python train.py --encoder_arch="vit" --model="audio captioner" --dataset="synthesized solo parts of chorales (CocoChorales)" --train_examples=39062 --gain_aug_db=6 --time_shift_ms=50 --n_mels=64 --hop_length=320 --input="log_mel" --spec_augment=true --win_length=400 --tokenizer="word" --vocab_size=56 --encoder_norm="layernorm_no_bias" --encoder_norm_position="pre" --encoder_activation="gelu" --encoder_mlp_ratio=3 --encoder_head_dim=32 --encoder_fused_qkv=false --encoder_bias="none" --encoder_qk_norm=false --encoder_parallel_block=false --encoder_dropout=0.05 --encoder_inner_norm=false --encoder_patch_size=[32, 4] --encoder_layers=10 --encoder_width=128 --encoder_positions="rope" --fusion="cross_attention" --label_smoothing=0.05 --decoder_width=192 --decoder_layers=7 --decoder_norm="layernorm_no_bias" --decoder_norm_position="pre" --decoder_activation="swiglu" --decoder_mlp_ratio=2.67 --decoder_head_dim=32 --decoder_fused_qkv=true --decoder_bias="all" --decoder_qk_norm=true --decoder_layer_scale_init=1.0 --decoder_parallel_block=false --decoder_inner_norm=false --decoder_positions="learned" --decoder_cross_attention_every=1 --decoder_tie_embeddings=true --init="trunc_normal_002" --residual_init="none" --optimizer="soap" --beta2=0.95 --learning_rate=0.0019 --beta1=0.9 --shampoo_beta=0.95 --eps=1e-08 --precondition_frequency=25 --max_precond_dim=1024 --one_sided=true --adamw_lr_other_params=0.00075 --max_grad_norm=3.0 --ema_decay=0.99 --max_steps=19400 --batch_size=128 --epochs=63.6 --lr_schedule="step" --warmup_steps=580 --weight_decay=0.09 --adamw_weight_decay_other_params=0
Rows from block 7 of the audio encoder, named by matrix and row number. Rows with one number belong to one neuron. Each number is 50 + 12 x the weight over its row's rms, rounded and kept within 0 to 99. All counts start at 0. After the name is the row's rms in percent of the matrix's.
# fc1: MLP up (encoder.blocks.7.mlp.fc1.weight, 384x128), inputs 0-127
# fc2: MLP down (encoder.blocks.7.mlp.fc2.weight, 128x384, transposed), outputs 0-127
fc1.51 098:66 39 47 53 61 42 41 51 63 44 58 69 43 58 76 31 50 53 31 55 57 55 63 47 70 58 63 30 32 71 63 35 59 29 50 36 64 39 53 49 48 63 50 67 41 54 41 45 42 40 69 54 58 54 66 47 44 55 59 59 71 73 52 50 64 47 51 22 44 73 52 50 34 42 52 73 67 42 55 45 48 33 44 73 56 61 36 61 49 60 38 42 28 52 54 73 54 36 56 61 44 52 44 74 58 62 46 37 40 60 47 39 45 51 53 50 47 57 84 36 47 51 46 56 55 66 36 61
fc2.51 092:60 64 70 65 45 59 56 45 82 74 34 53 64 42 39 45 38 58 56 53 40 47 41 56 56 44 53 39 33 42 46 69 47 45 58 43 40 28 42 50 41 37 44 63 51 46 46 62 49 60 47 53 55 22 54 54 66 43 50 49 44 64 51 41 60 34 45 70 40 27 67 50 69 43 40 53 50 60 53 29 72 52 44 39 44 52 60 35 52 45 23 38 63 72 33 56 61 40 56 72 69 57 52 35 43 42 36 35 51 44 61 53 40 56 58 55 79 58 54 40 61 71 49 22 44 42 63 42
fc1.52 103:53 24 59 79 46 52 33 63 60 42 53 65 56 43 52 24 44 34 48 57 49 39 68 47 58 46 52 63 32 45 62 60 51 40 60 47 55 49 48 63 47 40 68 28 48 47 69 48 50 44 35 31 60 46 40 48 35 56 50 33 67 45 45 60 45 58 56 34 75 41 51 54 45 51 50 52 70 64 57 58 25 42 37 42 52 52 61 65 41 49 81 63 44 66 50 48 34 46 52 31 31 36 70 46 45 27 61 50 57 69 46 57 69 53 57 57 44 61 38 40 69 52 42 50 57 17 63 42
fc2.52 102:38 64 64 74 22 56 57 40 65 62 40 47 62 65 49 48 62 55 42 55 54 22 55 66 37 59 62 53 56 70 59 48 54 55 41 38 47 60 72 31 54 48 58 45 55 49 50 40 47 50 43 41 38 61 24 50 70 44 47 66 62 65 45 52 31 43 40 43 50 25 72 47 45 40 34 56 18 35 33 65 47 45 40 54 67 44 43 60 50 53 53 50 16 47 59 61 36 58 70 63 56 63 42 52 34 46 57 53 62 47 41 67 36 44 70 45 56 45 31 47 51 47 39 46 65 34 42 48
fc1.53 090:39 45 42 47 38 46 61 61 57 35 57 68 23 45 39 38 55 52 54 52 58 29 54 69 60 60 60 54 51 60 42 59 53 54 44 51 58 56 38 50 45 64 32 44 56 49 76 59 68 70 43 51 51 66 68 53 51 49 43 29 53 29 38 49 44 67 44 49 64 37 34 58 37 22 45 46 53 69 59 50 29 50 46 64 37 46 70 49 54 50 41 32 23 65 39 43 45 53 58 27 57 52 69 39 50 42 46 37 54 52 54 36 46 46 75 86 60 60 46 48 68 35 56 55 58 62 26 39
fc2.53 089:67 58 50 43 53 52 46 48 35 42 46 57 63 47 58 46 51 48 43 54 37 54 34 52 55 37 38 58 53 22 53 59 57 62 24 68 52 47 39 42 50 34 38 34 47 42 52 29 51 69 48 30 46 57 37 63 62 55 54 43 38 68 26 34 53 29 47 47 42 75 64 66 44 50 54 65 49 53 40 33 49 57 55 19 54 48 28 34 80 52 49 60 32 54 46 58 43 55 44 59 64 39 26 16 43 48 69 51 70 45 52 55 52 39 57 38 47 50 27 45 46 47 58 27 58 44 56 37
fc1.54 094:47 87 50 63 52 46 67 39 58 64 55 79 44 30 47 67 30 52 19 43 45 56 68 59 74 36 45 49 49 51 36 39 40 26 46 55 42 66 44 52 42 46 59 50 60 58 45 42 43 36 39 42 46 40 28 41 37 67 62 58 41 52 27 42 50 50 56 59 58 54 49 44 58 50 36 59 47 48 43 71 47 77 49 80 50 57 66 55 56 42 52 58 58 58 23 48 58 60 52 36 65 41 62 78 42 59 58 62 53 50 52 51 41 40 46 39 42 33 45 64 41 52 34 58 59 53 50 39
fc2.54 101:43 49 56 68 40 39 51 66 53 45 43 69 50 48 49 48 33 53 55 93 42 56 58 40 40 45 47 31 64 53 37 59 56 53 42 49 56 52 56 47 47 42 31 57 42 47 35 43 66 39 39 56 54 51 54 70 56 54 51 30 38 64 58 56 75 37 82 64 48 37 45 27 51 58 34 67 43 59 41 41 70 42 67 43 54 48 55 61 73 31 52 51 36 76 44 41 45 50 56 60 43 61 31 46 71 38 60 35 62 47 47 37 29 62 61 53 36 67 53 43 49 71 53 30 54 40 49 49
fc1.55 100:25 58 43 34 54 59 70 47 45 43 42 45 61 33 49 39 25 36 67 44 49 38 58 62 48 50 76 34 61 65 35 46 48 56 54 34 50 59 62 26 53 51 41 57 65 53 37 56 58 59 68 43 27 41 28 55 35 50 61 59 28 28 38 56 48 55 54 55 55 37 46 35 50 44 50 25 48 50 45 56 58 66 63 45 45 62 49 67 15 54 49 57 56 49 49 46 76 45 46 48 46 55 60 44 53 58 58 41 63 54 66 67 29 42 51 56 34 48 27 46 57 74 78 40 48 49 57 60
fc2.55 110:51 51 37 42 67 36 40 65 47 40 56 61 72 43 58 44 46 67 59 39 53 56 44 71 40 66 51 55 55 32 63 39 48 45 57 57 50 51 50 49 52 42 63 60 53 45 45 61 40 81 46 43 51 46 48 44 77 52 66 26 51 52 24 38 51 38 46 45 42 54 55 78 40 37 40 52 53 34 40 25 52 57 46 45 65 74 50 33 79 50 38 38 40 42 55 47 59 48 38 40 29 48 33 30 32 39 72 39 62 41 60 44 49 54 51 37 51 65 81 38 44 58 70 46 63 59 57 45
fc1.56 094:54 64 32 61 40 51 55 54 58 53 73 53 33 36 33 43 47 48 55 60 37 47 32 70 40 55 44 35 46 39 49 55 45 45 46 53 57 47 43 52 23 46 56 58 55 61 36 40 45 54 40 46 52 66 47 53 60 52 47 57 54 37 47 65 50 31 30 36 38 36 30 54 31 45 46 75 45 49 58 38 42 56 69 74 47 24 47 78 41 75 31 50 40 50 39 46 77 35 44 53 43 39 85 52 33 58 65 57 51 48 46 36 54 58 51 61 54 47 58 67 75 52 40 75 44 59 59 50
fc2.56 094:45 47 44 24 67 37 61 81 37 55 23 52 61 36 54 64 37 41 70 52 88 55 42 54 61 50 58 41 49 46 47 58 46 52 60 51 49 71 42 48 61 71 51 37 37 57 51 54 49 43 64 78 58 45 38 59 51 62 47 55 50 60 50 51 52 21 50 59 60 41 36 68 49 45 35 60 54 22 39 55 54 56 40 66 26 45 65 20 59 22 44 51 53 62 64 44 52 61 43 67 55 61 58 51 59 32 49 45 56 31 56 35 42 55 48 41 51 39 66 51 43 47 58 58 57 43 52 48
fc1.57 102:43 52 49 50 54 52 44 49 50 54 42 32 44 41 27 71 60 34 60 43 44 32 44 31 49 38 63 34 61 33 45 79 48 65 60 60 56 43 42 48 32 44 70 38 59 59 50 64 49 36 52 74 54 64 45 32 47 46 44 68 42 57 41 54 34 37 67 56 59 39 55 47 55 41 60 55 61 23 37 36 49 29 67 73 55 57 59 50 21 62 45 51 38 33 42 57 42 60 52 70 54 56 50 61 47 58 45 27 57 68 70 30 56 58 74 69 34 59 48 62 47 32 57 55 45 53 48 45
fc2.57 106:56 44 53 32 43 46 45 69 52 66 63 43 66 40 43 56 51 36 49 39 62 62 32 26 53 62 57 39 44 33 53 49 46 37 61 61 49 52 72 39 53 48 44 28 37 34 45 27 61 54 36 49 63 71 46 45 64 67 54 45 41 67 53 37 55 17 59 58 50 51 40 58 53 20 55 58 35 61 51 51 38 28 53 50 48 32 32 35 54 43 55 59 49 68 73 42 67 59 27 79 53 59 42 49 63 45 45 55 32 33 61 53 49 46 54 62 49 72 39 39 59 51 69 38 48 58 52 64
fc1.58 117:49 51 53 57 66 82 45 55 64 60 47 32 76 25 45 60 48 48 48 43 36 42 52 38 52 31 50 71 48 34 42 34 56 58 44 65 43 51 57 57 27 47 45 44 51 50 50 30 59 58 48 72 44 63 22 42 46 51 56 43 69 65 24 56 38 68 31 38 64 49 47 78 43 51 55 46 63 56 40 78 66 35 52 43 48 35 60 32 46 73 59 37 48 59 40 51 42 46 43 48 54 46 63 45 26 40 58 36 52 52 57 69 34 44 55 44 44 49 40 56 62 54 52 64 51 55 59 29
fc2.58 115:51 54 27 58 53 82 40 45 53 65 50 39 57 42 52 50 60 61 50 53 59 45 47 63 71 56 55 81 71 57 40 45 57 63 49 54 61 56 51 50 18 28 31 45 57 46 53 46 57 69 44 57 47 66 39 59 54 42 73 29 42 48 25 47 30 56 53 53 48 36 56 62 50 67 46 46 58 49 51 40 59 42 39 40 47 44 55 49 49 75 74 41 33 49 54 42 51 37 64 54 39 57 53 69 47 26 53 40 58 35 41 63 52 49 34 31 18 31 51 62 55 50 41 45 63 43 28 55
fc1.59 106:37 39 54 60 57 47 52 33 75 69 75 63 65 71 36 43 58 37 40 57 52 50 33 51 47 41 28 39 65 45 60 48 33 48 30 44 39 51 50 49 48 26 18 26 51 66 53 41 54 47 49 69 38 60 71 44 42 41 48 64 59 62 73 29 49 46 72 30 79 62 60 46 56 34 39 47 51 43 40 48 55 57 64 70 53 49 59 55 43 59 65 55 33 57 49 42 61 37 48 54 46 68 54 42 43 39 54 48 32 62 45 31 45 45 42 45 47 53 40 65 64 51 58 56 35 43 46 33
fc2.59 095:47 78 64 70 39 38 50 62 50 68 67 57 39 40 58 50 31 49 37 40 47 58 68 56 66 57 60 52 41 40 39 32 32 47 27 54 47 34 30 54 50 33 48 57 42 53 55 46 57 65 46 52 43 55 43 40 63 43 41 49 51 50 57 60 40 34 41 78 53 43 51 23 59 29 56 63 41 49 55 66 61 66 40 38 43 56 59 53 74 23 45 37 23 59 54 48 73 49 55 52 56 66 36 43 55 33 46 47 33 55 37 45 53 39 72 46 62 33 60 32 42 59 61 30 58 35 54 51
fc1.60 094:49 45 45 53 56 45 67 58 37 53 77 38 74 50 44 53 63 49 35 19 49 54 51 45 54 42 41 32 47 65 53 55 25 49 48 55 42 46 50 50 52 69 46 31 55 44 39 30 65 41 57 57 27 70 38 55 57 39 58 63 54 44 50 55 51 53 64 29 79 59 47 73 33 42 50 34 33 61 48 70 49 51 58 72 48 56 48 63 49 44 62 52 65 46 23 43 48 55 68 39 50 47 84 72 32 65 37 52 44 56 54 46 51 33 52 59 47 47 55 39 56 46 39 73 51 36 61 59
fc2.60 084:39 49 70 63 61 33 55 54 27 54 41 48 75 43 56 37 32 54 23 56 70 52 59 57 62 57 47 43 64 26 42 57 47 49 53 44 46 46 34 42 51 58 50 65 64 60 44 39 58 41 41 52 57 34 66 42 60 46 60 36 54 38 49 54 63 31 42 60 41 66 42 44 55 65 73 66 36 15 36 53 50 72 42 38 53 39 53 34 45 39 42 38 56 26 72 31 71 48 54 47 56 41 40 52 40 43 38 20 53 57 35 53 53 56 38 51 64 48 62 37 64 54 53 51 56 59 41 30
fc1.61 096:44 38 45 43 65 38 59 74 28 59 77 45 22 46 59 56 57 46 58 52 52 55 53 54 52 51 46 28 28 68 86 53 37 51 78 54 52 55 24 36 43 55 57 52 57 69 55 29 59 57 35 45 76 47 42 38 27 37 54 44 54 48 65 73 55 55 42 42 54 40 64 61 51 56 58 56 46 79 55 68 33 39 58 43 42 41 63 57 45 48 57 41 52 38 45 62 43 68 53 43 66 54 57 57 38 35 45 57 42 56 39 50 52 47 53 33 64 53 52 44 69 46 34 59 55 52 28 45
fc2.61 084:59 53 57 77 62 62 19 52 36 58 30 65 60 49 50 40 47 42 52 43 71 60 68 55 81 69 62 47 33 34 72 43 66 47 42 29 49 39 38 42 55 59 43 61 50 40 49 52 65 44 65 47 60 49 51 50 61 35 52 47 72 71 41 45 48 26 45 61 47 40 52 48 60 28 53 55 41 42 57 38 49 59 51 32 42 56 38 37 71 49 28 49 52 48 62 31 46 33 45 61 27 62 58 31 48 41 65 53 57 26 39 34 53 59 63 43 62 44 57 34 57 44 41 52 53 56 40 42