Rows from block 3 of the audio encoder of a small audio captioner, named by matrix and row number. Rows with one number belong to one neuron. Each number is 50 + 10 x the weight over its row's rms, rounded and kept within 0 to 99. All counts start at 0.
Before each neuron's rows are labels from the 100 clips, of 14976, where the neuron reaches its highest value: "strongest on" is what is common among them. Only what is clearly more common there than usual is listed. The data: synthesized solo parts of chorales (CocoChorales).
# fc1: MLP up (encoder.blocks.3.mlp.fc1.weight, 384x128), inputs 0-127
# fc2: MLP down (encoder.blocks.3.mlp.fc2.weight, 128x384, transposed), outputs 0-127

strongest on: violin; note F#4; note B4; note C#5
fc1.263:55 60 44 50 46 50 32 28 36 46 60 69 44 60 59 57 45 44 57 44 49 45 39 35 48 71 54 47 45 36 45 38 50 40 43 28 72 35 43 50 62 61 63 42 34 55 61 53 39 53 65 58 50 55 64 34 52 53 57 67 48 54 53 22 45 47 50 44 61 60 59 42 58 64 44 48 61 37 41 49 56 51 35 57 72 51 53 55 51 70 53 50 52 45 36 52 52 46 56 57 34 52 50 31 42 50 51 53 58 39 63 47 43 54 50 45 49 74 53 56 54 44 47 53 44 57 52 73
fc2.263:63 47 61 57 42 63 53 52 38 67 62 59 47 45 67 62 60 52 42 48 42 54 39 45 49 51 58 39 71 41 42 69 44 36 53 48 47 55 46 49 67 53 39 38 45 41 41 42 59 43 41 44 38 65 73 32 53 27 54 47 34 61 52 77 43 58 37 52 49 48 49 50 43 43 55 52 29 55 41 42 33 63 53 45 52 43 45 35 40 45 64 54 46 56 64 52 54 40 50 57 40 42 77 59 28 49 46 55 55 44 57 43 47 35 45 50 54 56 39 39 53 57 50 64 43 57 52 63

strongest on: violin; note C5; note D3; bassoon
fc1.97:53 49 70 33 57 51 52 57 65 55 38 48 46 49 36 55 49 51 27 47 39 40 58 57 61 55 49 49 44 72 61 59 36 67 34 37 42 49 54 47 35 57 51 42 36 69 41 61 58 62 49 51 41 36 33 31 59 55 49 31 55 48 39 64 40 49 59 62 57 55 46 38 45 39 47 54 61 50 51 63 60 52 52 52 38 54 58 60 60 53 40 53 58 36 75 79 45 47 45 40 57 47 63 47 46 48 42 42 59 42 35 57 49 53 40 55 36 49 32 52 71 47 51 57 53 44 54 53
fc2.97:68 44 62 57 53 42 45 44 62 60 47 28 48 46 50 47 42 61 45 59 36 54 44 60 54 27 54 42 47 43 38 69 53 41 55 67 58 55 66 62 40 62 57 51 46 61 47 30 50 58 52 48 41 47 39 50 68 61 59 69 40 68 47 56 55 66 47 25 41 46 40 53 63 48 47 53 34 26 37 47 48 57 34 68 39 52 48 48 46 56 46 44 44 61 64 44 46 51 63 53 47 34 55 54 52 29 57 54 46 60 55 47 47 53 40 62 38 66 57 62 42 52 53 67 57 55 42 52

strongest on: horn; note D4
fc1.127:69 53 51 60 37 62 43 42 48 55 45 36 37 59 48 67 44 56 38 52 52 56 56 50 71 48 63 45 53 46 67 45 47 41 59 59 62 59 46 31 51 40 46 50 63 52 38 46 34 59 38 35 46 34 56 58 62 53 53 45 45 44 50 42 49 41 49 60 61 42 39 51 56 78 50 62 53 56 57 48 42 28 50 67 42 37 32 52 54 66 35 54 48 59 35 53 47 46 41 47 68 51 75 66 46 55 50 39 40 46 56 47 73 65 63 53 60 43 45 32 57 48 50 58 51 36 45 50
fc2.127:52 55 43 58 53 46 47 57 51 48 50 53 52 56 47 51 38 47 43 52 54 45 55 50 48 51 65 07 47 51 43 79 46 32 43 53 49 55 40 47 35 38 49 61 49 44 55 53 64 45 52 59 48 49 46 44 51 40 60 44 36 44 53 54 46 47 60 32 61 46 43 54 44 50 42 66 46 42 43 55 48 27 45 64 31 54 52 47 30 56 53 58 49 34 63 55 42 43 48 67 50 49 87 46 57 47 35 38 48 47 60 51 56 37 34 51 36 53 66 54 51 60 68 59 41 49 53 37

strongest on: violin; note C5; note D5
fc1.266:54 37 59 53 41 45 49 50 51 56 55 53 60 41 44 60 53 48 42 52 71 43 43 47 71 52 61 39 35 63 51 48 45 51 38 56 43 58 48 53 38 39 49 42 53 46 73 40 39 24 65 43 38 57 65 41 54 36 73 48 67 50 61 51 60 60 59 41 44 38 53 62 39 40 61 45 47 44 50 56 51 65 45 45 57 46 58 48 67 60 64 60 51 42 47 59 33 57 42 39 62 76 48 43 42 50 44 58 43 71 72 67 40 52 53 60 53 45 38 45 41 63 34 53 49 39 58 52
fc2.266:46 42 56 68 46 53 47 46 52 49 35 52 40 47 65 55 50 60 31 30 54 60 58 36 61 67 50 26 66 35 54 54 57 55 59 65 74 59 63 51 62 52 60 42 48 41 50 46 57 51 52 71 59 46 41 37 70 38 52 54 52 35 39 50 44 52 39 55 51 60 58 44 52 44 46 48 68 43 54 45 41 40 55 44 68 38 41 54 53 52 35 36 53 44 53 52 67 46 45 57 54 42 52 34 64 71 53 52 57 42 42 43 44 41 53 45 51 63 50 42 51 65 22 55 55 62 52 32

strongest on: violin; note G#5; note F#5; note G5
fc1.132:52 43 50 37 62 50 54 56 45 58 51 57 46 46 52 56 54 48 46 58 44 57 58 43 50 48 75 37 49 50 46 68 43 37 58 41 66 55 65 60 52 45 45 52 43 58 58 43 49 53 58 48 67 38 44 52 43 41 38 48 50 60 47 57 48 39 78 42 54 62 47 45 50 54 42 66 55 43 44 65 50 59 29 52 41 62 46 54 36 58 37 47 41 51 64 57 36 52 51 32 43 59 54 62 46 49 65 57 62 54 39 31 18 39 59 40 60 73 53 49 43 70 57 78 48 40 57 50
fc2.132:56 60 49 34 42 47 42 49 45 42 48 59 62 46 62 38 48 57 44 49 60 40 56 61 50 66 48 44 35 35 36 63 66 35 41 61 56 48 61 44 47 80 37 53 50 50 65 40 47 62 36 39 35 54 60 38 52 44 62 75 47 59 57 50 54 37 38 33 50 39 50 57 42 26 54 51 52 47 45 46 69 31 50 49 48 49 56 50 44 35 68 39 56 71 46 51 62 53 60 62 50 48 58 57 63 38 46 50 59 22 43 68 57 46 48 59 53 52 48 42 56 47 51 39 43 52 53 53

strongest on: note D#3; note A#3; bassoon; note G#3
fc1.269:55 46 46 61 48 57 32 37 43 55 57 52 45 39 45 46 53 52 35 37 60 44 65 64 60 41 50 50 35 50 54 57 59 41 35 40 49 40 37 79 43 41 50 36 41 44 61 36 44 30 61 55 69 43 63 49 32 59 53 45 51 50 54 56 43 58 57 52 48 56 42 48 48 63 50 47 54 74 55 72 54 60 43 47 58 58 50 48 52 71 47 46 38 54 59 46 56 56 40 13 37 51 52 55 52 53 63 31 64 52 41 42 39 44 52 50 55 56 40 58 35 58 48 59 64 44 53 46
fc2.269:53 60 56 59 52 47 57 66 57 51 53 46 54 39 43 49 46 58 50 56 46 40 42 59 56 47 57 26 26 37 31 52 64 49 51 52 47 49 64 49 38 44 49 71 64 48 42 42 53 50 54 45 45 52 59 55 59 47 43 46 47 78 44 22 39 43 38 57 68 49 40 22 47 48 35 40 42 38 56 66 65 48 64 51 47 51 55 68 45 38 58 41 52 59 50 55 51 49 48 59 52 45 67 52 53 51 41 52 39 38 52 72 52 52 74 49 51 58 64 55 70 50 34 47 61 53 49 56

strongest on: horn; note C5; note D5
fc1.326:67 43 51 54 60 51 49 53 40 50 43 67 35 44 55 64 63 57 38 48 49 41 65 41 59 46 51 54 26 58 45 25 49 33 57 45 58 65 34 45 38 42 35 57 56 36 40 63 58 45 50 60 55 42 49 43 65 56 54 56 58 48 48 71 40 59 22 58 45 43 51 38 30 58 44 56 53 55 47 64 57 49 50 44 50 46 68 48 47 53 46 50 56 47 45 50 57 70 55 60 58 62 52 53 59 30 64 37 38 60 61 42 51 54 43 40 41 54 59 36 48 65 38 30 34 55 48 42
fc2.326:32 59 49 61 46 50 51 59 59 58 56 45 41 33 46 56 59 39 51 51 52 43 63 55 61 57 52 50 68 43 65 52 57 57 39 70 45 59 66 61 39 56 40 31 66 48 54 38 44 63 53 58 20 59 44 55 45 53 44 63 58 54 41 42 46 21 44 51 52 55 46 41 44 31 33 65 42 48 60 38 45 56 46 46 47 48 48 72 47 41 41 38 50 55 39 48 50 45 41 52 71 39 51 55 44 45 59 40 55 50 39 76 44 47 53 40 38 54 45 39 45 77 47 50 55 43 43 47

strongest on: horn; note C5; note D5; note A#4
fc1.79:70 48 46 67 45 49 62 56 48 37 53 49 43 41 52 38 32 59 38 49 42 48 49 36 67 47 55 37 47 59 59 30 35 46 44 59 48 53 59 47 66 57 64 62 53 50 52 69 50 51 31 37 47 41 45 52 64 24 50 62 67 48 63 60 53 50 46 21 37 35 51 54 50 59 52 37 63 53 49 34 37 57 56 38 63 55 47 63 55 51 50 51 53 55 34 55 55 49 48 51 60 34 65 59 60 42 54 47 40 53 49 49 54 60 55 56 45 51 53 24 48 57 42 43 29 57 43 40
fc2.79:37 58 47 45 61 45 61 46 46 54 38 46 37 40 45 43 55 51 58 43 49 31 48 45 51 43 58 22 50 43 49 69 41 42 55 43 49 57 47 56 35 42 54 52 48 38 46 40 66 49 39 61 42 52 57 47 32 48 49 58 40 51 52 52 54 46 53 46 84 61 45 54 45 41 41 61 31 36 45 38 43 33 42 62 39 37 50 58 33 53 58 61 47 63 62 72 47 55 51 45 47 56 81 59 51 36 51 43 49 29 52 49 52 46 55 60 52 53 60 57 38 73 58 47 42 50 55 65

strongest on: note C#5; violin; note C5; instrument: viola
fc1.253:49 52 53 52 34 49 45 54 58 64 35 54 50 38 39 63 42 58 58 39 48 52 48 28 34 51 40 49 46 57 43 45 45 60 49 23 36 55 53 43 58 68 40 64 43 59 52 48 60 33 57 34 49 42 58 60 56 57 61 29 58 62 51 40 55 44 57 49 69 48 42 41 39 63 39 41 59 69 60 56 50 51 49 48 46 43 51 45 56 54 44 42 70 49 49 68 26 51 65 36 61 39 56 69 51 50 53 58 50 48 32 41 41 48 37 57 59 40 57 54 48 52 26 49 42 29 53 47
fc2.253:44 55 49 31 45 53 59 43 68 55 47 44 44 41 61 48 35 48 54 50 48 50 28 54 53 57 52 34 35 47 54 42 43 33 51 59 41 43 55 49 35 53 50 43 45 37 39 63 56 39 54 63 55 59 54 46 64 30 49 29 56 45 56 44 50 47 61 54 67 54 31 63 41 43 49 51 44 30 43 52 67 35 50 67 43 39 57 44 30 39 40 56 32 48 53 28 55 39 45 67 49 60 73 56 48 54 50 53 60 36 40 61 55 44 63 66 46 46 55 46 65 53 61 49 44 52 69 54

strongest on: violin; clarinet; note D5; note F4
fc1.273:42 55 48 40 63 46 51 40 56 53 49 57 47 62 58 51 45 48 53 40 41 47 62 35 46 50 49 37 50 54 48 73 60 62 48 57 61 44 64 60 51 43 57 53 37 57 51 43 41 38 91 39 52 47 48 63 44 46 40 58 37 37 52 60 32 39 62 49 51 46 36 65 48 35 55 50 43 54 38 60 60 65 46 28 48 66 68 39 42 41 46 46 44 36 71 61 40 57 56 33 65 51 54 58 55 38 56 58 50 46 43 55 45 50 44 47 72 40 64 36 49 50 53 57 34 52 58 58
fc2.273:49 69 60 59 34 52 50 33 53 35 51 51 58 49 62 38 26 63 44 48 62 59 48 53 39 50 45 46 40 61 39 60 49 40 66 57 68 62 51 61 53 42 41 56 51 34 49 54 66 65 33 40 32 49 67 37 61 40 55 53 37 58 54 50 60 27 45 48 58 46 39 50 52 35 60 46 53 60 54 67 62 57 45 45 53 29 54 48 51 58 82 47 53 54 50 44 53 52 58 50 61 57 50 48 73 62 61 53 51 56 49 56 61 43 54 62 44 64 41 58 66 58 51 58 57 41 48 45

strongest on: note D#3; bassoon; note A#3; note G#3
fc1.11:37 61 64 58 51 50 53 63 40 49 56 62 33 53 56 40 51 52 49 50 39 30 56 56 43 40 42 52 43 41 56 59 42 31 44 40 53 67 50 52 55 44 35 40 29 60 41 34 46 64 58 75 57 55 45 47 48 68 25 60 57 49 38 56 45 53 70 64 41 30 44 42 47 70 47 69 52 60 60 55 36 64 42 53 48 46 44 59 57 55 53 51 64 54 55 60 31 53 67 36 41 42 49 48 38 55 62 45 50 56 45 41 51 44 35 44 49 40 36 56 42 54 41 59 51 60 45 64
fc2.11:44 52 71 56 55 33 48 51 47 34 52 54 66 50 69 44 75 59 57 71 51 44 60 57 61 63 60 35 50 43 57 41 43 65 51 50 54 55 66 55 65 50 56 48 30 44 56 43 55 69 47 24 51 43 64 50 62 62 57 51 46 63 50 49 32 56 52 28 64 55 56 39 43 56 38 61 55 55 52 51 52 34 46 49 34 43 50 42 72 45 45 40 66 52 53 52 64 40 63 49 59 50 55 63 37 59 51 46 44 41 57 53 44 56 51 43 43 61 57 54 52 37 54 43 70 43 40 43

strongest on: note C#5; violin; note C5
fc1.380:60 58 55 27 52 50 36 61 40 59 41 57 50 25 42 52 49 46 39 63 46 56 57 63 56 51 56 49 37 51 47 34 56 42 46 51 63 69 51 48 56 64 51 46 56 59 39 49 41 47 52 47 47 30 34 15 31 40 48 41 48 58 42 51 48 49 51 62 43 65 42 34 48 42 63 48 42 51 47 72 53 60 48 53 54 60 50 68 44 48 47 63 69 58 61 66 54 52 53 51 56 62 58 42 33 59 45 40 64 46 46 56 41 58 34 52 27 61 47 52 65 44 47 65 58 42 53 55
fc2.380:64 50 57 41 51 25 49 53 58 55 52 60 47 33 51 61 44 45 54 54 50 62 51 45 37 44 45 31 60 33 50 48 77 55 54 58 65 39 47 44 35 49 48 49 43 57 63 48 46 62 31 56 53 37 58 49 41 42 44 60 35 59 70 53 44 48 40 43 52 33 42 49 73 28 50 58 52 37 29 50 61 59 53 56 38 51 40 51 54 42 47 48 51 60 39 50 66 50 47 49 52 56 62 49 53 43 55 52 48 29 70 59 58 62 39 34 45 57 56 54 64 55 65 73 61 41 50 50